From a checkpoint of a small audio captioner: 37.4 epochs.
Rows from block 3 of the audio encoder of a small audio captioner, named by matrix and row number. Rows with one number within an expert belong to one neuron, the router's apart. Each number is 500 + 50 x the weight over its row's rms, rounded and kept within 0 to 999. All counts start at 0. Numbers have three digits each.
Before each expert's rows are labels from the 100 clips, of 14976, where the router gives the expert most weight on average: "top examples" is what is common among them. Only what is clearly more common there than usual is listed. The data: synthesized solo parts of chorales (CocoChorales). In brackets: how many of the 100.
# router: router (encoder.blocks.3.mlp.router.weight, 32x160, trained with AdamW), inputs 0-79
# gate: expert gate (encoder.blocks.3.mlp.gate, 32x80x160), inputs 0-79
# up: expert up (encoder.blocks.3.mlp.up, 32x80x160), inputs 0-79
# down: expert down (encoder.blocks.3.mlp.down, 32x160x80, transposed), outputs 0-79

# expert 14
top examples: trumpet (40); note E5 (38); note F5 (37)
router.14:464509561531516427490401508499487504506552465531560494453511522532443607492499605521482497456522500504464476452510452430429554476505442543488531453512530461527485482513469466453549485550462459509504466400530482516551575441442467486449455504
gate.0:533489515513551517420464472517430442562509683531495516473427452530530478528404566441443450465527576542472524572460537529516573386543533475545478504420464367439465438515508495492507449600530533475524408488530531462508519439444422519521554500
up.0:433491458458430512526552544501399519468492564476445508542448457484466477555540399556529477589516513493505543490482521533555481560446555528576512512447477534499605562434577452394483507489461519477578556445377533477556518578610534552454504509
down.0:550389518589451582483545526591459468477511521530575585514470540474453488449471507534489541501422470559548496551498338509510525507510524509602453504409510503565422492502520514478534459500465533457438523442498466581434535552500530516412460438
gate.1:510513526455520530519503522483477512484585542516448526540477399459487477508461559424489636538498462523458458554542464491481411473483470479512580448561446569568575465523556481527558531541566494538500511432488582489396539470568395421432506512
up.1:594569488556567539493562493535552479483456427444502541418527580558580489463598513564506398492438546457485547418468486476539546579444504470466387498496530484431419478552518520456406435508410553548536465494467360533559495529476578516534514529
down.1:589516503538506528438406563523600435596552611480466505450494564552567542551534565510512453536541436427491533516488538427457521451512613503443593493460449502587483448546488573440537532446400492555459539559507527462480412544556475497544502535
gate.2:590506500450436495580444462547507544439538473564445452503463519517612520469519531567467518586546661464491569510526494598559577530526607449473547492451560475427440555491474471497571511506471407468550466530594470477468476489528528516582585459
up.2:495589534459460559517429511499494517538562434431473544527474398454611498494514559481591391536536474495458529543486579530534527553452529513590559536575583489493425521494520559477552487526504515492524427478599506451463477436461551469518530548
down.2:454444487418565480614513534494554375425566514516457492471679499556558458502454521453478577471579442503425496536474452428547587481476405528456352541462528517507526503521525540501564589415541478569480534431502536536525506592486417475477533480
gate.3:459427529475530397524572568497454468583467488471438436516489505546384419506526513488441454494501461411442472477470513484483453476514461522494578468555452430520454531603529525558476430548489542526467457583531476406487565439407511447478468527
up.3:496492401500496585469462440520533452502527458541526537423427534447626525490454457474546513527493520571503505509481521512557547544457539564495541495506557495457581483425493490438481471481467449438585529472434518547429492482610512440512466535
down.3:532584492531541500575408531475444530515495531511570542447502509501416581444476450382436507511391452498451560472445520473517460605455570555591560543540489505476615464465439506430519464381531462485496550499581526525408503504580514509555454396
gate.4:559448448468508509495409516464554501520372544524514497466537491443515455579438609442556496462471447586545446482530514535434532516529553460452468498473468510480488549387432446508533444558613424555502468469481437490493515364439461370505496475
up.4:494511551510499532532588470566526620308543484527488485498518477509495506468554405531523451491557545428499520541463576564524420526443449576486515473580566541551504514528499621544478572485503568450504598542547473500456478605445475552543551455
down.4:471586490584397470557469507575457439557459543555467507433443520532533488484416513570545461493468546483454481525405409519477532594363570481497520526524519576534493509550515524509510478558455457490578553526514415521517481482501445461507464537
gate.5:480455573502525495585474525563497562498380470505542513547503509487473489424538527533475554440535553451562531539533440547546560408585532523423428436597502427495542459517552528495511439554552603569554569494486502490503524481554482486490473495
up.5:473503481456488551572533468573452394492431422552554521444479514473376465484499487633525447478510475536476502469505517495498399552491556427477479562399498467523480408543515486457506522536476471471444440422606473451526408545504573560493489574
down.5:485554505486457428461532573504573500467462603470516441545491485496530479513402462581609509564529569471515407516540403440460486542483562480446474428480583430487444484444554432603380507440509489459425554516477502486449535482512475534544453488

# expert 15
top examples: note A3 (55); double bass (46); note B3 (42)
router.15:514497568467436489505546532492547543538418503455503498503625521487485431449426500536464529520498540474471420569594479569435457367393474503461439507609523544465542485525515366504522474428530490479500472514522476506470455403475430495487484506
gate.0:478488533470541484496414539565432554590530535479529506467509457499513487603471536540515410419468497526524345459417479525539503401499576573434492504564514574436473458466398449585467462488501436480575454480472425522516517470482555427491431467
up.0:495490577502574586439442550519409565555550520436521536477505491538538463585519561588510397469463570531522359468473508563571463422453522510416496532603592577499421501551471479564518538440439466438544462391471488537501487458506547460503377513
down.0:427561387529475471571529500452497525526553523504500465446578624522586491460518428505551558433444455597602471516427497535450453482444469507553515498625384541568474437561432627412501507505434521497413514498542478417420460530500450496534497518
gate.1:495440417505497534551459496444376531520463489496484588510515567514498481555433540490511506456577452497485488556555535459470468506545539480543558550473479466386481513611486579509431571498539466509548492551609431553534533416435480515436494463
up.1:526561529446576482481543471527534438453569536473513460527536446560497529399443478441449461613472491500478582503384401499551546523477490498521461405471500469564438520480519439462580424486462473516498480420429559470490529574568464480548542511
down.1:463468482524585473457527435543421506568548417483423506523447480462470506508521540542423486504522490445519551494574520497589457523440554502541517517584489441491497528532406459516432543511443385555504516493519510544580462457478531527559426390
gate.2:504484522475457529503434494524482480606517485455525412431544547453449463559521441504490523555485433480511503470457520471458467490467521443461589466468473605476452528498532451516578521394489599486559458511533550533510402501514524412454464465
up.2:512532516403451520454469491476582460609527454481533432490541514470368483499489482557432472483542432510519507518483455542519499392461508454429531514548527561536475560553593504537542515454504554481549450515553451544437430426533520384530419520
down.2:475432503457483503525403442489542544538470585517592467419512427484519563487516472374422537590493461465500499532507546480503531514438509586438466482514482513530488423522433630534544548522477521499485475580522583506501571489559501489483589486
gate.3:461555440459490475606558417468473491445434573497467526551445466567502504489445522474514449666466484417455550524520476529508513475431483545496438462559526591517619401518464535496513482543444525568546529494462494448416588578487466482487495510
up.3:420574494530551470485648518487486411491513608537463515491512452434434538588448552480558409510537467401485415586559541466553481571474456473535400472639461551538433520534441500594523518503504455527600516549489478496520583507503433552465469443
down.3:604454522533519519502507549513517555468538478431456563374486447571422502471470459540399568460484458543608531458455548514534418453443514504577531459505445430510496563450368405581482568517514517469450520449445429532528438616533501493458539567
gate.4:509459457517504503495573513443486501569547575441563466435554511540466496488447519484540501439441449506419583544459563440469522593506456487587558454456461529500493511432479471551500523611483446551478542577479545466550542493432620477609462509
up.4:587512507547524481468552511456462472443556539411508405474460483540605427558511441440541550530449414454415519589506524513508491479488474510497506497572614559522479461476442569552517424486461467516417495561410465429461592507465602536526445502
down.4:546384462491496490425463493566477456510430585492422540580540484529531514501498560544528491496482512377481406526507577512463622581503514461499561587585434478491426523496475492593480512478502405562508534486380501575418556501587526488440491492
gate.5:499569535485557542596407487533595497465496587444506536384497499483561382465506445534518585421554562481539467557551555432472525538464471468445515606559472509541402525552451507504540477448517549527529437542545569474428516510540476480563498508
up.5:553513500403531450410487470508542563482509516546497540554479500499526510487450514571448450543524440413502490547527490542524449491547505457572510530499587603435527504502520533483422464495477500504499508456529437541541422495459466486496590436
down.5:433485527521518573505568532622498511482444552546515504393521488534506492394525431437479453400455510531524467526466575445532412505496567556379499493502496417497532462443402518459526505500422555454511412529474544471426415476532537506561511378

# expert 6
top examples: oboe (53); note F#4 (53); note A4 (30); note G#4 (29)
router.6:443459462512492426480447489393446460435502592499410494483460397425513414375490539435409516477452453516446535505601437421544424489503406396500413491456474497515429509460519444562481505485519451518487461464585468516560522492506559439472509546
gate.0:517437490412564520509416514538449507465570553534496488367539424413519393457483472427402574409473499528471547494441459550522493428503534581504501489485497535457493467601414491471473473492539589427510502525459504512429604497540543612517503538
up.0:431503554554516492547581486580546445466502385461480544518447494607504628512449476519513515623514509495531484516592409422439501464457445505532565402456517540586543510493497457546520502556539481605500472471485506538559427535517521486623527551
down.0:436461434550584534498551494452510496467483477506502493510500583498457384557555469408509475468542417462532529426429477394497581514529404507461474482513472418515450502459494549526492597433478522504575445533524514463465476523504520564447572489
gate.1:495585450616461485515502486456387513517513581404485469459478379489542471494487511467518612604460462394505438496466541415538527448496509528565410475433511593499553489467446521507588520539468480487483402529565442602486469469497503524451489496
up.1:526494494540512479462500483529505549520496531431465455455404485465504645519448512529521525525501494486480530465547522395456481515613529541566554492433491515537487501587471515579459543560471462541429461583430528551478479461479501472492494544
down.1:484396518469505486535466551402456434495546493516444517391516518433497571472469515451539561409475601503452433523565445498605576453566582503472539451546565520459398501452491478608436446574538492421586472525450638505468520458502494574540466518
gate.2:466509465522531497426416486521443505425512599541482474504500474561402529528484580561531520485520513444514424539538467486504526482580386447470494506475510569478446462374456496569510458497452490463511499477544448543567556450528478453526505545
up.2:460433561533458518556633434411517466558481490499534512466555508464492442436524355506512506506442540574529569465456520546473537443519530528563495474473510443548560448525628493459555549518499558507484547481484550418508430509484509550547507472
down.2:526515510530522451498565466470511487498499597477612566453505525489504520485515584505544519543526510632532508541557396464506537518527458488478547502559504533509524428549485486465573579474442508429574503503517420560490545528521510464444610522
gate.3:564587512549470542521443590418455514458423469486507588433493560551521531480556521444413660478466527517445514467539484548447501411579445481481517515519586480402462528498438498492481465532577451442522452533514514594480513571491554473502502605
up.3:430493547389471473518585370482589360457494507452429452500458553505536539456542567500479414517496486533472562569556482486570444521441448496399406427381489573542421472524528463602501583433472495548517534509511452407475512477447444546458557498
down.3:485479559467418553449517430493519534472537526488437581651489437512441467555545492486510584465471425592532560548504521544521565521497538485446470599424534469469525462524571450447358519533563465484472575564588419542456481494567520530532420512
gate.4:412517499583487508457549430558509478528415607525522389435558511508572405477516487518436493547466461506493563459506509466521543463501464558540431470554471493423548471469508471511502583463501567530484485422478454543466406446527495563617384512
up.4:388487470451494445506465478507570465596445526462492487509459505437537388563510418552401555472510442472433561523488434507566464506509438466583418484448586467613592468530490435523438504511531574460451548454441558466482451511546529477537475472
down.4:544513460488502511464553460497437484501527538504525524542422474543415446429568495569532518519555515485563434514481637430525480481477526556425540377543542574452507467497547466367544444451426490495494571577478497502517454461536515528501443548
gate.5:510503502518527609512542524485507530448534506479537593486516442494486577450546602546537451548398442576554545496578507409490551480456503507571576484512464563496507496435490598497518380483541516578550609537479424489494593546504577491508471553
up.5:462486479515525412508447466417380544449493506586544507565559480581556422478462489445488553489501427473554570460544539603442509481508502478544514648554489484474553438474505466488420448541526471478471551555513552487403446436628500480473519517
down.5:465544473461493449523459517627451555576502493507502460478539505542495467591435415525474431574479524512509444526440440488514582493499483474528436542598492494510433496527468576609460549508469461504500442577551498573459527482509471462541530430

# expert 17
top examples: horn (78); note A4 (51); note B4 (34)
router.17:497546547475441509675494438436505477532474458476472477467591466574534532568437457509505434487521495468534616427456498503494505461533514509416456555500492481519490517470549465487552482478541442469522430463497495549498648524452531373495488501
gate.0:519523526538511538528501459482576539472457517476419561454481500461594508481578536503466527531520519533546574463476491514485515439577476483433534511468447517444484549590479493496440600571434471559455438571522546469422454503518529491454613492
up.0:525489537459516472586542557480464515507465519419457572607551561546518488467470547459504481590493509483487501496462503462535521463551544503432592558538526530491506567630580603514488583520547467498397484494600522521481508539472502478493495509
down.0:541577531512515543435536582611496453453532489507571572404573559468477399529461506442492545528569533476474559538454520506582478432536517538526483459553523554571465501507534441395481484451561528558475519504531470500520389387486490494501624498
gate.1:531503538515502474513529524476511547535454460564587527546502526541511604480486494578498617531438496455491460488477442502490482544518444350546427454459514510497521527503454534557621406445534471466579466451532527458541544503505499529564531481
up.1:498491486466518551521455458489534489411609574483447550567575449418444433517548478425466514551554459519471492456432473565526578571519574522433543520476669497587554457471533481453414581548512487454521582488497470506484514474446583540506503556
down.1:509498511505451505601602476425465483508452550502606501465475524510512469467453603520471582522515480437416472444445480515498411558449383526464495570558476442541571457489534540432459554495521421513538467542475416511449512458540418515595443586
gate.2:499561417542430559480599515525484534542553454503551475504572519559522533462524542544496506496432428487508441494474408549588473531556568535479581527481567432498516515540500558562570528429498451508395505517492479487504566529457542511564524522
up.2:451461478509453513469463472433452484509487510535436468505487507452429480486475500539411442554564427483571430525443550513472499563514498591517480546592451554507538482549531498515481522619460589576507479444535556481487430518509591360568481516
down.2:462570486467534590528481563574486554426431439427444535478559549486564450581498516519527511498480519506475440562499483512603533448523395470527456518550567478564516621562515433483479524439525535496501478565442464589531475383591590468537507459
gate.3:430419470476494496490414457591513455574448489569446515455585437444541493485440500435559525559546437540587554528522496525547494531391477438562424456481576483470487527522493466462532461492435601403469438449484466522477601472469502520541516542
up.3:490493544491476539424604508472519537463522480570572480388557433443425473498436493513522525587538524587450524540465546527431559507540540554532604520539582480519515488473534434537520523502489485474402606556579441546485523426470513519510430480
down.3:502487566514484500458558531503474366438536552572511539443626499373566478539570498464466541555524376462358502531553427535494515592468449488422480563519470474508452553487524394558518444517430485461528530519502459473506618587430517537486504553
gate.4:513627523477554496591488487488559439530557503525476477486426506439489522430500405467517462513450512421516424488493495452508557534448561535392483464490620531416596489485485363588499504517456468456520469530398590459486484425524538454472434565
up.4:438473410465490480461519495500416436485368443509486523543511576437499472503557536487460537451527492550483511516507554596543496449579468512603505528562389532476345577467533579528491431490525453511497508526540499583514479479428471632450527463
down.4:402478538496472513420461437583465454438479464520351469493548457495561551507495574548498513520568547490544526441435489501548493492546552486543403501473525501553570506470511469528535502601559510505426545490432567517436395524518454436493518427
gate.5:460405501437415509433460500467545500463483504540508479356435489436546504533483610480540513559503458473470585553511488490449492590486478542448515486399591479449518497505539410502455490592505427494482509481499483516495557438479492453606405452
up.5:540550603530518561546573488533538567567506530500501464465592541475390419555437451532448597567525399499495484447533510558513526389513521458515520454506606424470498467522493492571492501552485427497501466380446537378498493482571465542585476562
down.5:545520470597496589448492453463419482511496390530561432495456395504468488535479525487518521486489551546478468503602625390537512489563462480495477615540469397515524386433476492497503436562563449511524491485426553428539554476427498532529534501