config = dict(
    win_length=512,
    tokenizer='word',
    vocab_size=56,
    encoder_fused_qkv=False,
    encoder_moe='top_k',
    encoder_moe_every=2,
    max_precond_dim=1024,
    adamw_weight_decay_other_params=0,
)
Rows from expert 9 of block 5 of the audio encoder, named by matrix and row number. Rows with one number belong to one neuron. Each number is 128 + 24 x the weight over the matrix's rms, rounded and kept within 0 to 255. All counts start at 0.
# gate: expert gate (encoder.blocks.5.mlp.gate, 32x160x320), inputs 144-179
# up: expert up (encoder.blocks.5.mlp.up, 32x160x320), inputs 144-179
# down: expert down (encoder.blocks.5.mlp.down, 32x320x160, transposed), outputs 144-179
gate.6 [127 103 117 138 116 109 148 117 155 157 139 135 137 156 119 146 123 141 144 143 127 149 135 137 143 119 133 107 113 146 129 125 142 159 156 155]
gate.7 [150 131 127 139 118 126 148 131 118 142 109 151 139  97 125 112 123  99 128 124 135 105 157 104 154 124 133 129 161 141 105 118 124 127 129 109]
gate.8 [119 131  85 107  98 139 128  88 100 182 115 133 134 151 113 147 134 150  98 109 148 117  91  90 118 167 124 133 148 140 107  74 152 148  77 125]
gate.9 [108 159 144  92 175  96 134 121 131 137 142 133 131 150 109 131 109 152 135 113 121 145  87 147 175 167 132  91 130 122 151 145 146 124 118 103]
gate.10 [133 170 131 158 123 125 132  57 152 130 112 151 134 171 109 118 150 134 138 129 112 121 107 122 105 136 129 136 104 134  94 117 147 145  72 115]
gate.11 [138 105 103 106 159 124 117 113 155 143 149 124 142 124 147 114 178  95 113 101 128 112 143 124 127 152 145 117 118  96  98 142 134 137 158 140]
gate.12 [145 123 190 123 146 138 158 150 141 130 114  99  82 103 127 119 109 162 145 137 165 169 145 123 180 169 105 154 119 145 125 135 139 125 154  90]
gate.13 [114 103 129 137 131 126 136 146 141  99 127 142 159 145 148 144 124 156 117 125  99 141 138 112 135 124  99 134 141 157 102 150 123 156 132 129]
gate.14 [109 116 150 117 125 137 122 141 111 130 101 137 130 115  93 107 145 139 116 125 127 127 112 139 139 111 142 119 153 168 135 118 131 155 108 113]
gate.15 [132  99 157 104 173 103 171  84  63 157 135 117 103 121  94 104 137 135 168 102 100 128 183  89 117 155 117  99  81 124 119 105 143  96 207 115]
gate.16 [123 172 121 122  87 125 160 139 149 145 150 133 111 139 151 162 115 161 149 126  99 166 160 107 116 137 147 129 133 123 183 127 151 118 113 100]
gate.17 [109 130 123 118  99 126 128 110 116 124  95 110 129 149 117 144 123 161 143 120  67 127 155 148 149 135 110  97 156 133 145 136 126 117  92 137]
gate.18 [102 139 172 130  88 133 167  78 138 111 110 126 114 135 143 146 133 138 134 112  86 122 149 150 134 131 119 129 137 144 105 132 103 122 165 152]
gate.19 [138 118 134  67  93 158  76 102 118 161 116  93 122 128 151 126 169  96 139  77 136 122 169 124 127 156 163 141 153 171 161 127 189 100 133 155]
gate.20 [119 105 150 136 136 151 134 147 127 112 136 128 156 125 159 121  83 128 133 106 142 133 144 120 152 134 139 114 138 131 148 103 106 119 114 163]
gate.21 [125 142 131  96  92  86  85 130 155 141 104 152 140  86 203 128 143 105  88 109 155 163 121 116 111 188 107 182 174  85  80 110 171 138  73 148]
gate.22 [106 176 133 110 159 148 118  71 123 143 115 138 139 134 120 136 114 122 104 139 135 143 132 147 134 135 113 154 148 138  92 155 122 133  66 144]
gate.23 [129 138 131 137 110 167 136 147 128  91 119 127 161 110 140 101 132 118 103 145  90 106 192 143 122  73 112 150  91 146 114 106 125 102 108 136]
gate.24 [126 127 111 117 110 127 115 125 151 178 139 122 145 105 120 116 140 132 110 171 132  92 143 104 110 153 157 167 137 149 131  82 112 152  91 162]
gate.25 [147 156 160 105 141 112 142  76  73 128 161 205 104  80 131 128 171  62 157 175 166 178 187  93 115 171  44 103 136 144 140 137 178 124 204 139]
gate.26 [161  94 203 114 117 109 152 135 119 119 129 190  74 146 115 153 116 114 114 166  95  96 120 141 155 107 110 108 149 107 134 118 144  96 137 128]
gate.27 [149  78 129 107 106 118 101 142 158 164 123 135 107 115 124 121 155 131  84 119 155 138 135  99 106 125 136 108  95 139 102 141 143 137 123 144]
gate.28 [113 117 123 119 102 119 100 125 140 133 129 146 168 100 119 130 127 128 112 148 106 138 128 133 144 129 153  94 142 127 129 107 112 122 128 125]
gate.29 [114 128 160 102  94 133 177 159 123 109 143 111 120 159 149 143  88 133  95 135  95 115 140 144 140 175 134 139 124 118 118 108  81 156 136 101]
gate.30 [140  94 117 111  98 108 106 165 145 115 128 114 100 144 121 120 126 158 143 104 131 142 135 125 156 114 146 114 102 159 141 122 141 127 143 137]
gate.31 [112 120 142 117 124 111 119 161 144 134 110 112  92 158 145 118 113 124 126 140 133 114 102 124 132 134 104 152 161 128 142 132 112 105 127 163]
gate.32 [137 122 125  62 126 154 170 126 105 105 148 130 129 147 154 184 121 149 138  98 106 131 157 108 107 181 138 134 162 132 123 131 125 132  95 120]
gate.33 [129  91 125  98 114  93 201 137 165 144  94  83 107 159 120 117 133  79 126 118  99 150 164 110 128 105 153 126  84 171 155 119 111 119 126  64]
up.6 [114 109 131 142 121  95 133 104 116 148 110 131 128 124 135 124 137 164 110 131 104 122 116  88 117 128 128 160 140 160 150 120 165 106 146 124]
up.7 [101 189 117  84 118 107 105 129 177  81 116 113 163 156 136 152 119 102 158 156 104 117 168  66  98 165 121 133  81 127 141 121 146 111 168 109]
up.8 [140 116 106 134 123 128 109 136 143 137 125 128 106 127 128 120 119  96 185 146 131 137 165 147 138 108 148 109 115 135 173 143 105 102 142 140]
up.9 [105 122 132 122 136 138 108 110 136 126 131 124 137 168 109 106 130 128 105 121 146 109 109 146 125 147 133 122 157 122 141 122 131 136 110 139]
up.10 [128  85  85 115 120 138 139  93 158 153 120 103 106 141 108 146 116 112 123 141  97  91 159 163  78  84 128 130 114  84  86 113 121 154 129 116]
up.11 [112 155 124 151  94 129 103 109 110 128 164 127 117 113 106 131  54 143 131 136 127 123  85 125 153 145 124 129 129 138 136 147  94 118  98 109]
up.12 [116 118 159 125 114  85 140 139 132 112 113  95 106 157 111 119 102 164 136 119 166 184 150 132 146 120 130 113  62 141  98 105 132 158 178 129]
up.13 [120 133 150  86 103 121  99 142 129 140 167  98 128 115 127 120 182 144 113 104  88 122 124 124 122 150  97 146 122 162 113 130 124 143 146 110]
up.14 [ 84 119 108 124 106 118 159 153 139 134 121 116 121 108 123 170 128 134 126 103 117  98 168 143  84 127 138 123 120 138 104 115  94 154 108 110]
up.15 [140 100 166 135 138 158 145 105  88 111 126 130  71  90 189 161 127 142 141 159  76 145 200  69 157 125 147 117 141 142 140 149  97  91 164 174]
up.16 [152 111 134 160 163 108 121  70  79 121 126 124 103 127  91 114 123 164 129 112 199 148 108 137  92 115 105 129  90 107 103  89 113 118  97  94]
up.17 [140 164 159  75 147 118 127 160 139 107 145 155 155 151 100 125  94  99 136 137 158 122  87 103 135 109 125 139 134 111 144 146 105 153 125 105]
up.18 [135 110 193 172 111 134 111  88 119  99 148 106  81 114 136 154  85 125 170 103 133  70 133  98 130 148 113 120 137 122 116 140  99 140 165 144]
up.19 [141  98 115 126 168 138 123 117  94 138 169  86  88 105 133 117 165 161 121 152 120 136  97 127 130 155  85 161 106  97  89 121 187 110 117 110]
up.20 [ 91 118 135 155 100 148 136 150 139 112 111 135 113 152 175 136 136 133 128 108  92 175 147 115 106 126 139 132 114 141 131 100 103 129 105 112]
up.21 [130 110 136 120  87 202 186 170 115 150 115 143 161 121 131 143 110 117 111  63 112 106 168  49  90 163 117 128  85 151 189  96 115 143 155 185]
up.22 [149 159 119 133 155 141 145  89 126 128 159 133 157 120 128  83 119 101 112 149 127 130 125 127 138 160 130 158 149 140 110 133 148 131 122 140]
up.23 [172 107 136 109  81  99 106 155 121 132 136 139 123 141 121 133 145 145 110 141 150 129  87 136  99 183 108 140 153 113 182 158 150  75 161 159]
up.24 [116 121 100 124 102  98 131 132 108 174 148 115 124 105 114 123 131 151 145 129 138 124 109  88 149 150 167 155 148 123 128 137 112 165 109 161]
up.25 [153 165 189  99 172 130 129  80  73 121 143 189 105 112 161  99 122 102 153 122 147 198 169 136 114 159 121  77 157 189 131 106 134 133 123 128]
up.26 [108 115 121 144 170 131 166  80 139 110 148 103 167 128 132 103 123 139  85 124 152 162 108 113 152  88 120 150 107 156 185 148 166 132 156 126]
up.27 [150  81 119 114 152 132 111 169 124 145 122 141 126 120 134 140 134  90 123 131 139 137 164 111 107 141 132 121  87 135 111 144  97 114 129 133]
up.28 [136 112 140 146 161 183 163 125 144 127 159 127 129 161 149 128 109 145 129 113 119  82 145 126 119 131 131 138 112 156 151 118 133 125 124 122]
up.29 [100 153 113 129 120 122 138 149 131 105 102 159 128 142 104 141 103 137 105 149 116 110 144 128 132 127 153 156 134 106 113 126 103 148 119  85]
up.30 [159 111  93 109 104 105 128 158 126 119 126 183 130 131 131 131 146 185 146 126 105 108 125 136 129 116 144 138 121 162 137 111 152 129 146 115]
up.31 [106 152 103 136 110 124 148 163 178 126 121 133 132 151 160 140 132 123 128 139  91 142  97 115 182 162 190 121 100 179 122 135 138 152 117 105]
up.32 [151 143 133  89 110 110 124 139 121 119 114 136 123  87 136 179 103 102 122  93 159 104 156 129 126 165 174 133  91 152 105 123 113 140 126 141]
up.33 [104 140 143 142 135 153 127  61 101 128 164 167 177  78 149 142 157  94  95 110 135 153  88 151 131  94 134 153 146  82 105 134 126 143 119 176]
down.6 [147 143 125 146 151 111 111 145  94 123 134 110 155 132 121 107 155 133 152 143 132 126  92  95 149 123 115 132 143  86 125 146 121 138  98 126]
down.7 [138 127 134 143 127 116  87 145 146 137 122  88 104 119 141 119 145  98 146 117 107 172 122 147 114 155 147  91 156 158 119 139 161 138 161 105]
down.8 [128  94  92 131 153 152 134 167 118 161 146 133 158 139 128 112  82 117 152 135 113  86 110 126  99 109  97 119 153 183 155 130 120 132 132 129]
down.9 [135 117 118 145 122 147 106 141 138 125 144 136 102 150 123 115 127 124 100 162 131  95 145 152 112 105 101 140 141 106 171 157 158 138 154 107]
down.10 [112 171 143 113 104  98 144 114 186 187 145 141 145 116 124 117 116 203 118  99 158 111 119  99 138 149 128 141 166 139 159 116 113 117  92 127]
down.11 [127 129 110  93 106  89 146  82 165 131 125 146  89 121 131  91 110 124 139 115  69 101 138 129 122 127 126 160 107 112 116 143 110 103 135 128]
down.12 [141 145 144  94 168  66 123  88 127 137 101 126 148 103 105  70 120 148 121  80 165 184 161  88 117 138 103 124 110  86 130  75 183 145 169 122]
down.13 [164 133 153 120 161 147  85 147 104 106 140 148 108 157 105 148 154  61 163 116 109  99 114 155 125 106 146 166 115 135 113 148 101 101  83 135]
down.14 [129 147 161 148 105 163  76 145 132 154 118 137 113 149 117 155  94 131 141 130 123 122 144 123 110  98 116 128 114 108 103 137 142 140 144 146]
down.15 [171 127 123 135 144 155 121 131 132  85 138 122 153 120 106 101 163  82 110 186 147 107 130 110 139 135  75 145 128 136 100 135  81 118 121 136]
down.16 [141 150 148 136 158  97 154 113 148  65  87 125 129 115 164  91 106 106 133 156 103 139 126  85 127 132 124 144 126 108 142 146 130 113 188  92]
down.17 [106 115 113 143 125 152 109 102 148 133 129 135 107 134 144 127 123 150 121 118 132 164 110 125 136 124  91 159 135 130 107 128 108 105 158 110]
down.18 [ 75 126 127 129 130 111 109 142 117 127 142 122 135 152  96 116 117  98 145 155 114 130 165 103 106  98 113 121 120 103  86 117 132 169 120 137]
down.19 [186 116 165 121 140 162 156 125 114  95 162 156  85 125 128 155  80 140 115  70 151 148 138 169 123 156  74 113 102 122 123 112 149 149 126 146]
down.20 [174 128 136 116 100  92 131 148 156 131 100 133 130 176 134 153 122 157 142 111 158 156 117 133 132 111 145 142 135 151 172 165 123  97 103 131]
down.21 [144  81 103 150 114  97 138  94 132 100 142 129 158 123 124 139 155 128 131 156 170 134 130 124 135 124 140 135  96 123 164 126 127 139  88 125]
down.22 [111 105 118 153 130  93  98 124 110 143 125 106 144 134 159 126 120  87 110 118 133 121 147 127 175  84 131 131 152 130 111 155 136 144 103 142]
down.23 [ 72 146 139 142 103 142  93 110  62 151 136 148 131 136  83 106 171 124 162 105 118  92 118  87 113 113 121 175 141 110 116 114 137 112  98 141]
down.24 [127 111 133 148  93 143 119  98 141 125 138 139 100 136 139 149 133 141 112 128 154 101 113 124 151 175 148 134  86  80 155 118 120 140 136 129]
down.25 [121 180 103 120 134 172 100  87  98  65 157 112 173  80 113 142 134 132 158 133  60 155 166 141 154 128  87  88 167 124  88 159 158 124 116 108]
down.26 [136 103  97 111 151 147 168 138 137 131 114 128 122 159 122 120 116 123 149 149 131 140 124 156 111 171 149 187 129 149 153 141 113 127 102 146]
down.27 [138 104 154 111 136 127 120 141 121 169 138 154 113 139 129 144 123 124  96 151 143 130  83 103 135 128 132 120 110 167 103 114 136 158 152 106]
down.28 [111 103 135 123 149 157 136 144 128 132  98 170 131 131 169 112 150 126 106 134 144 139 101  94 155 115 130 122 115 124 101 104 104 139 157 138]
down.29 [116 137 119 145 117 160 131 106 119 113 126 162 141 134 148 147 132 150 102 136 159 143  96 112 108 139  87  96 181 141 154 156 141 109 135 153]
down.30 [124 136 123 109 106 133 145 179 103  94 125 166  82 124 130 122 112 162 127 107 132 155 150 109 107 160 115 109 189 144 135 109 111  88 123 127]
down.31 [158 126 122 111  71 117 132 125 114 148 138 140  85 115 117  84 131 135 100 116  98 112 115 141  86 148 161 129 168 135 153 105 130 120 151  87]
down.32 [121 132 168 173 158 157 134  86 141 177 139 115  87 120 130 138 109 127 138 126 156 130 128 133 146 106 131 118 121  98 157 129 136 153 130 125]
down.33 [125 148 130  98 132 163 122 141 106  67 137 100 141 149  95 134  96 180  93 107 150  91 162 143 134 117  93  98 120 148 136 106 177 145 125 152]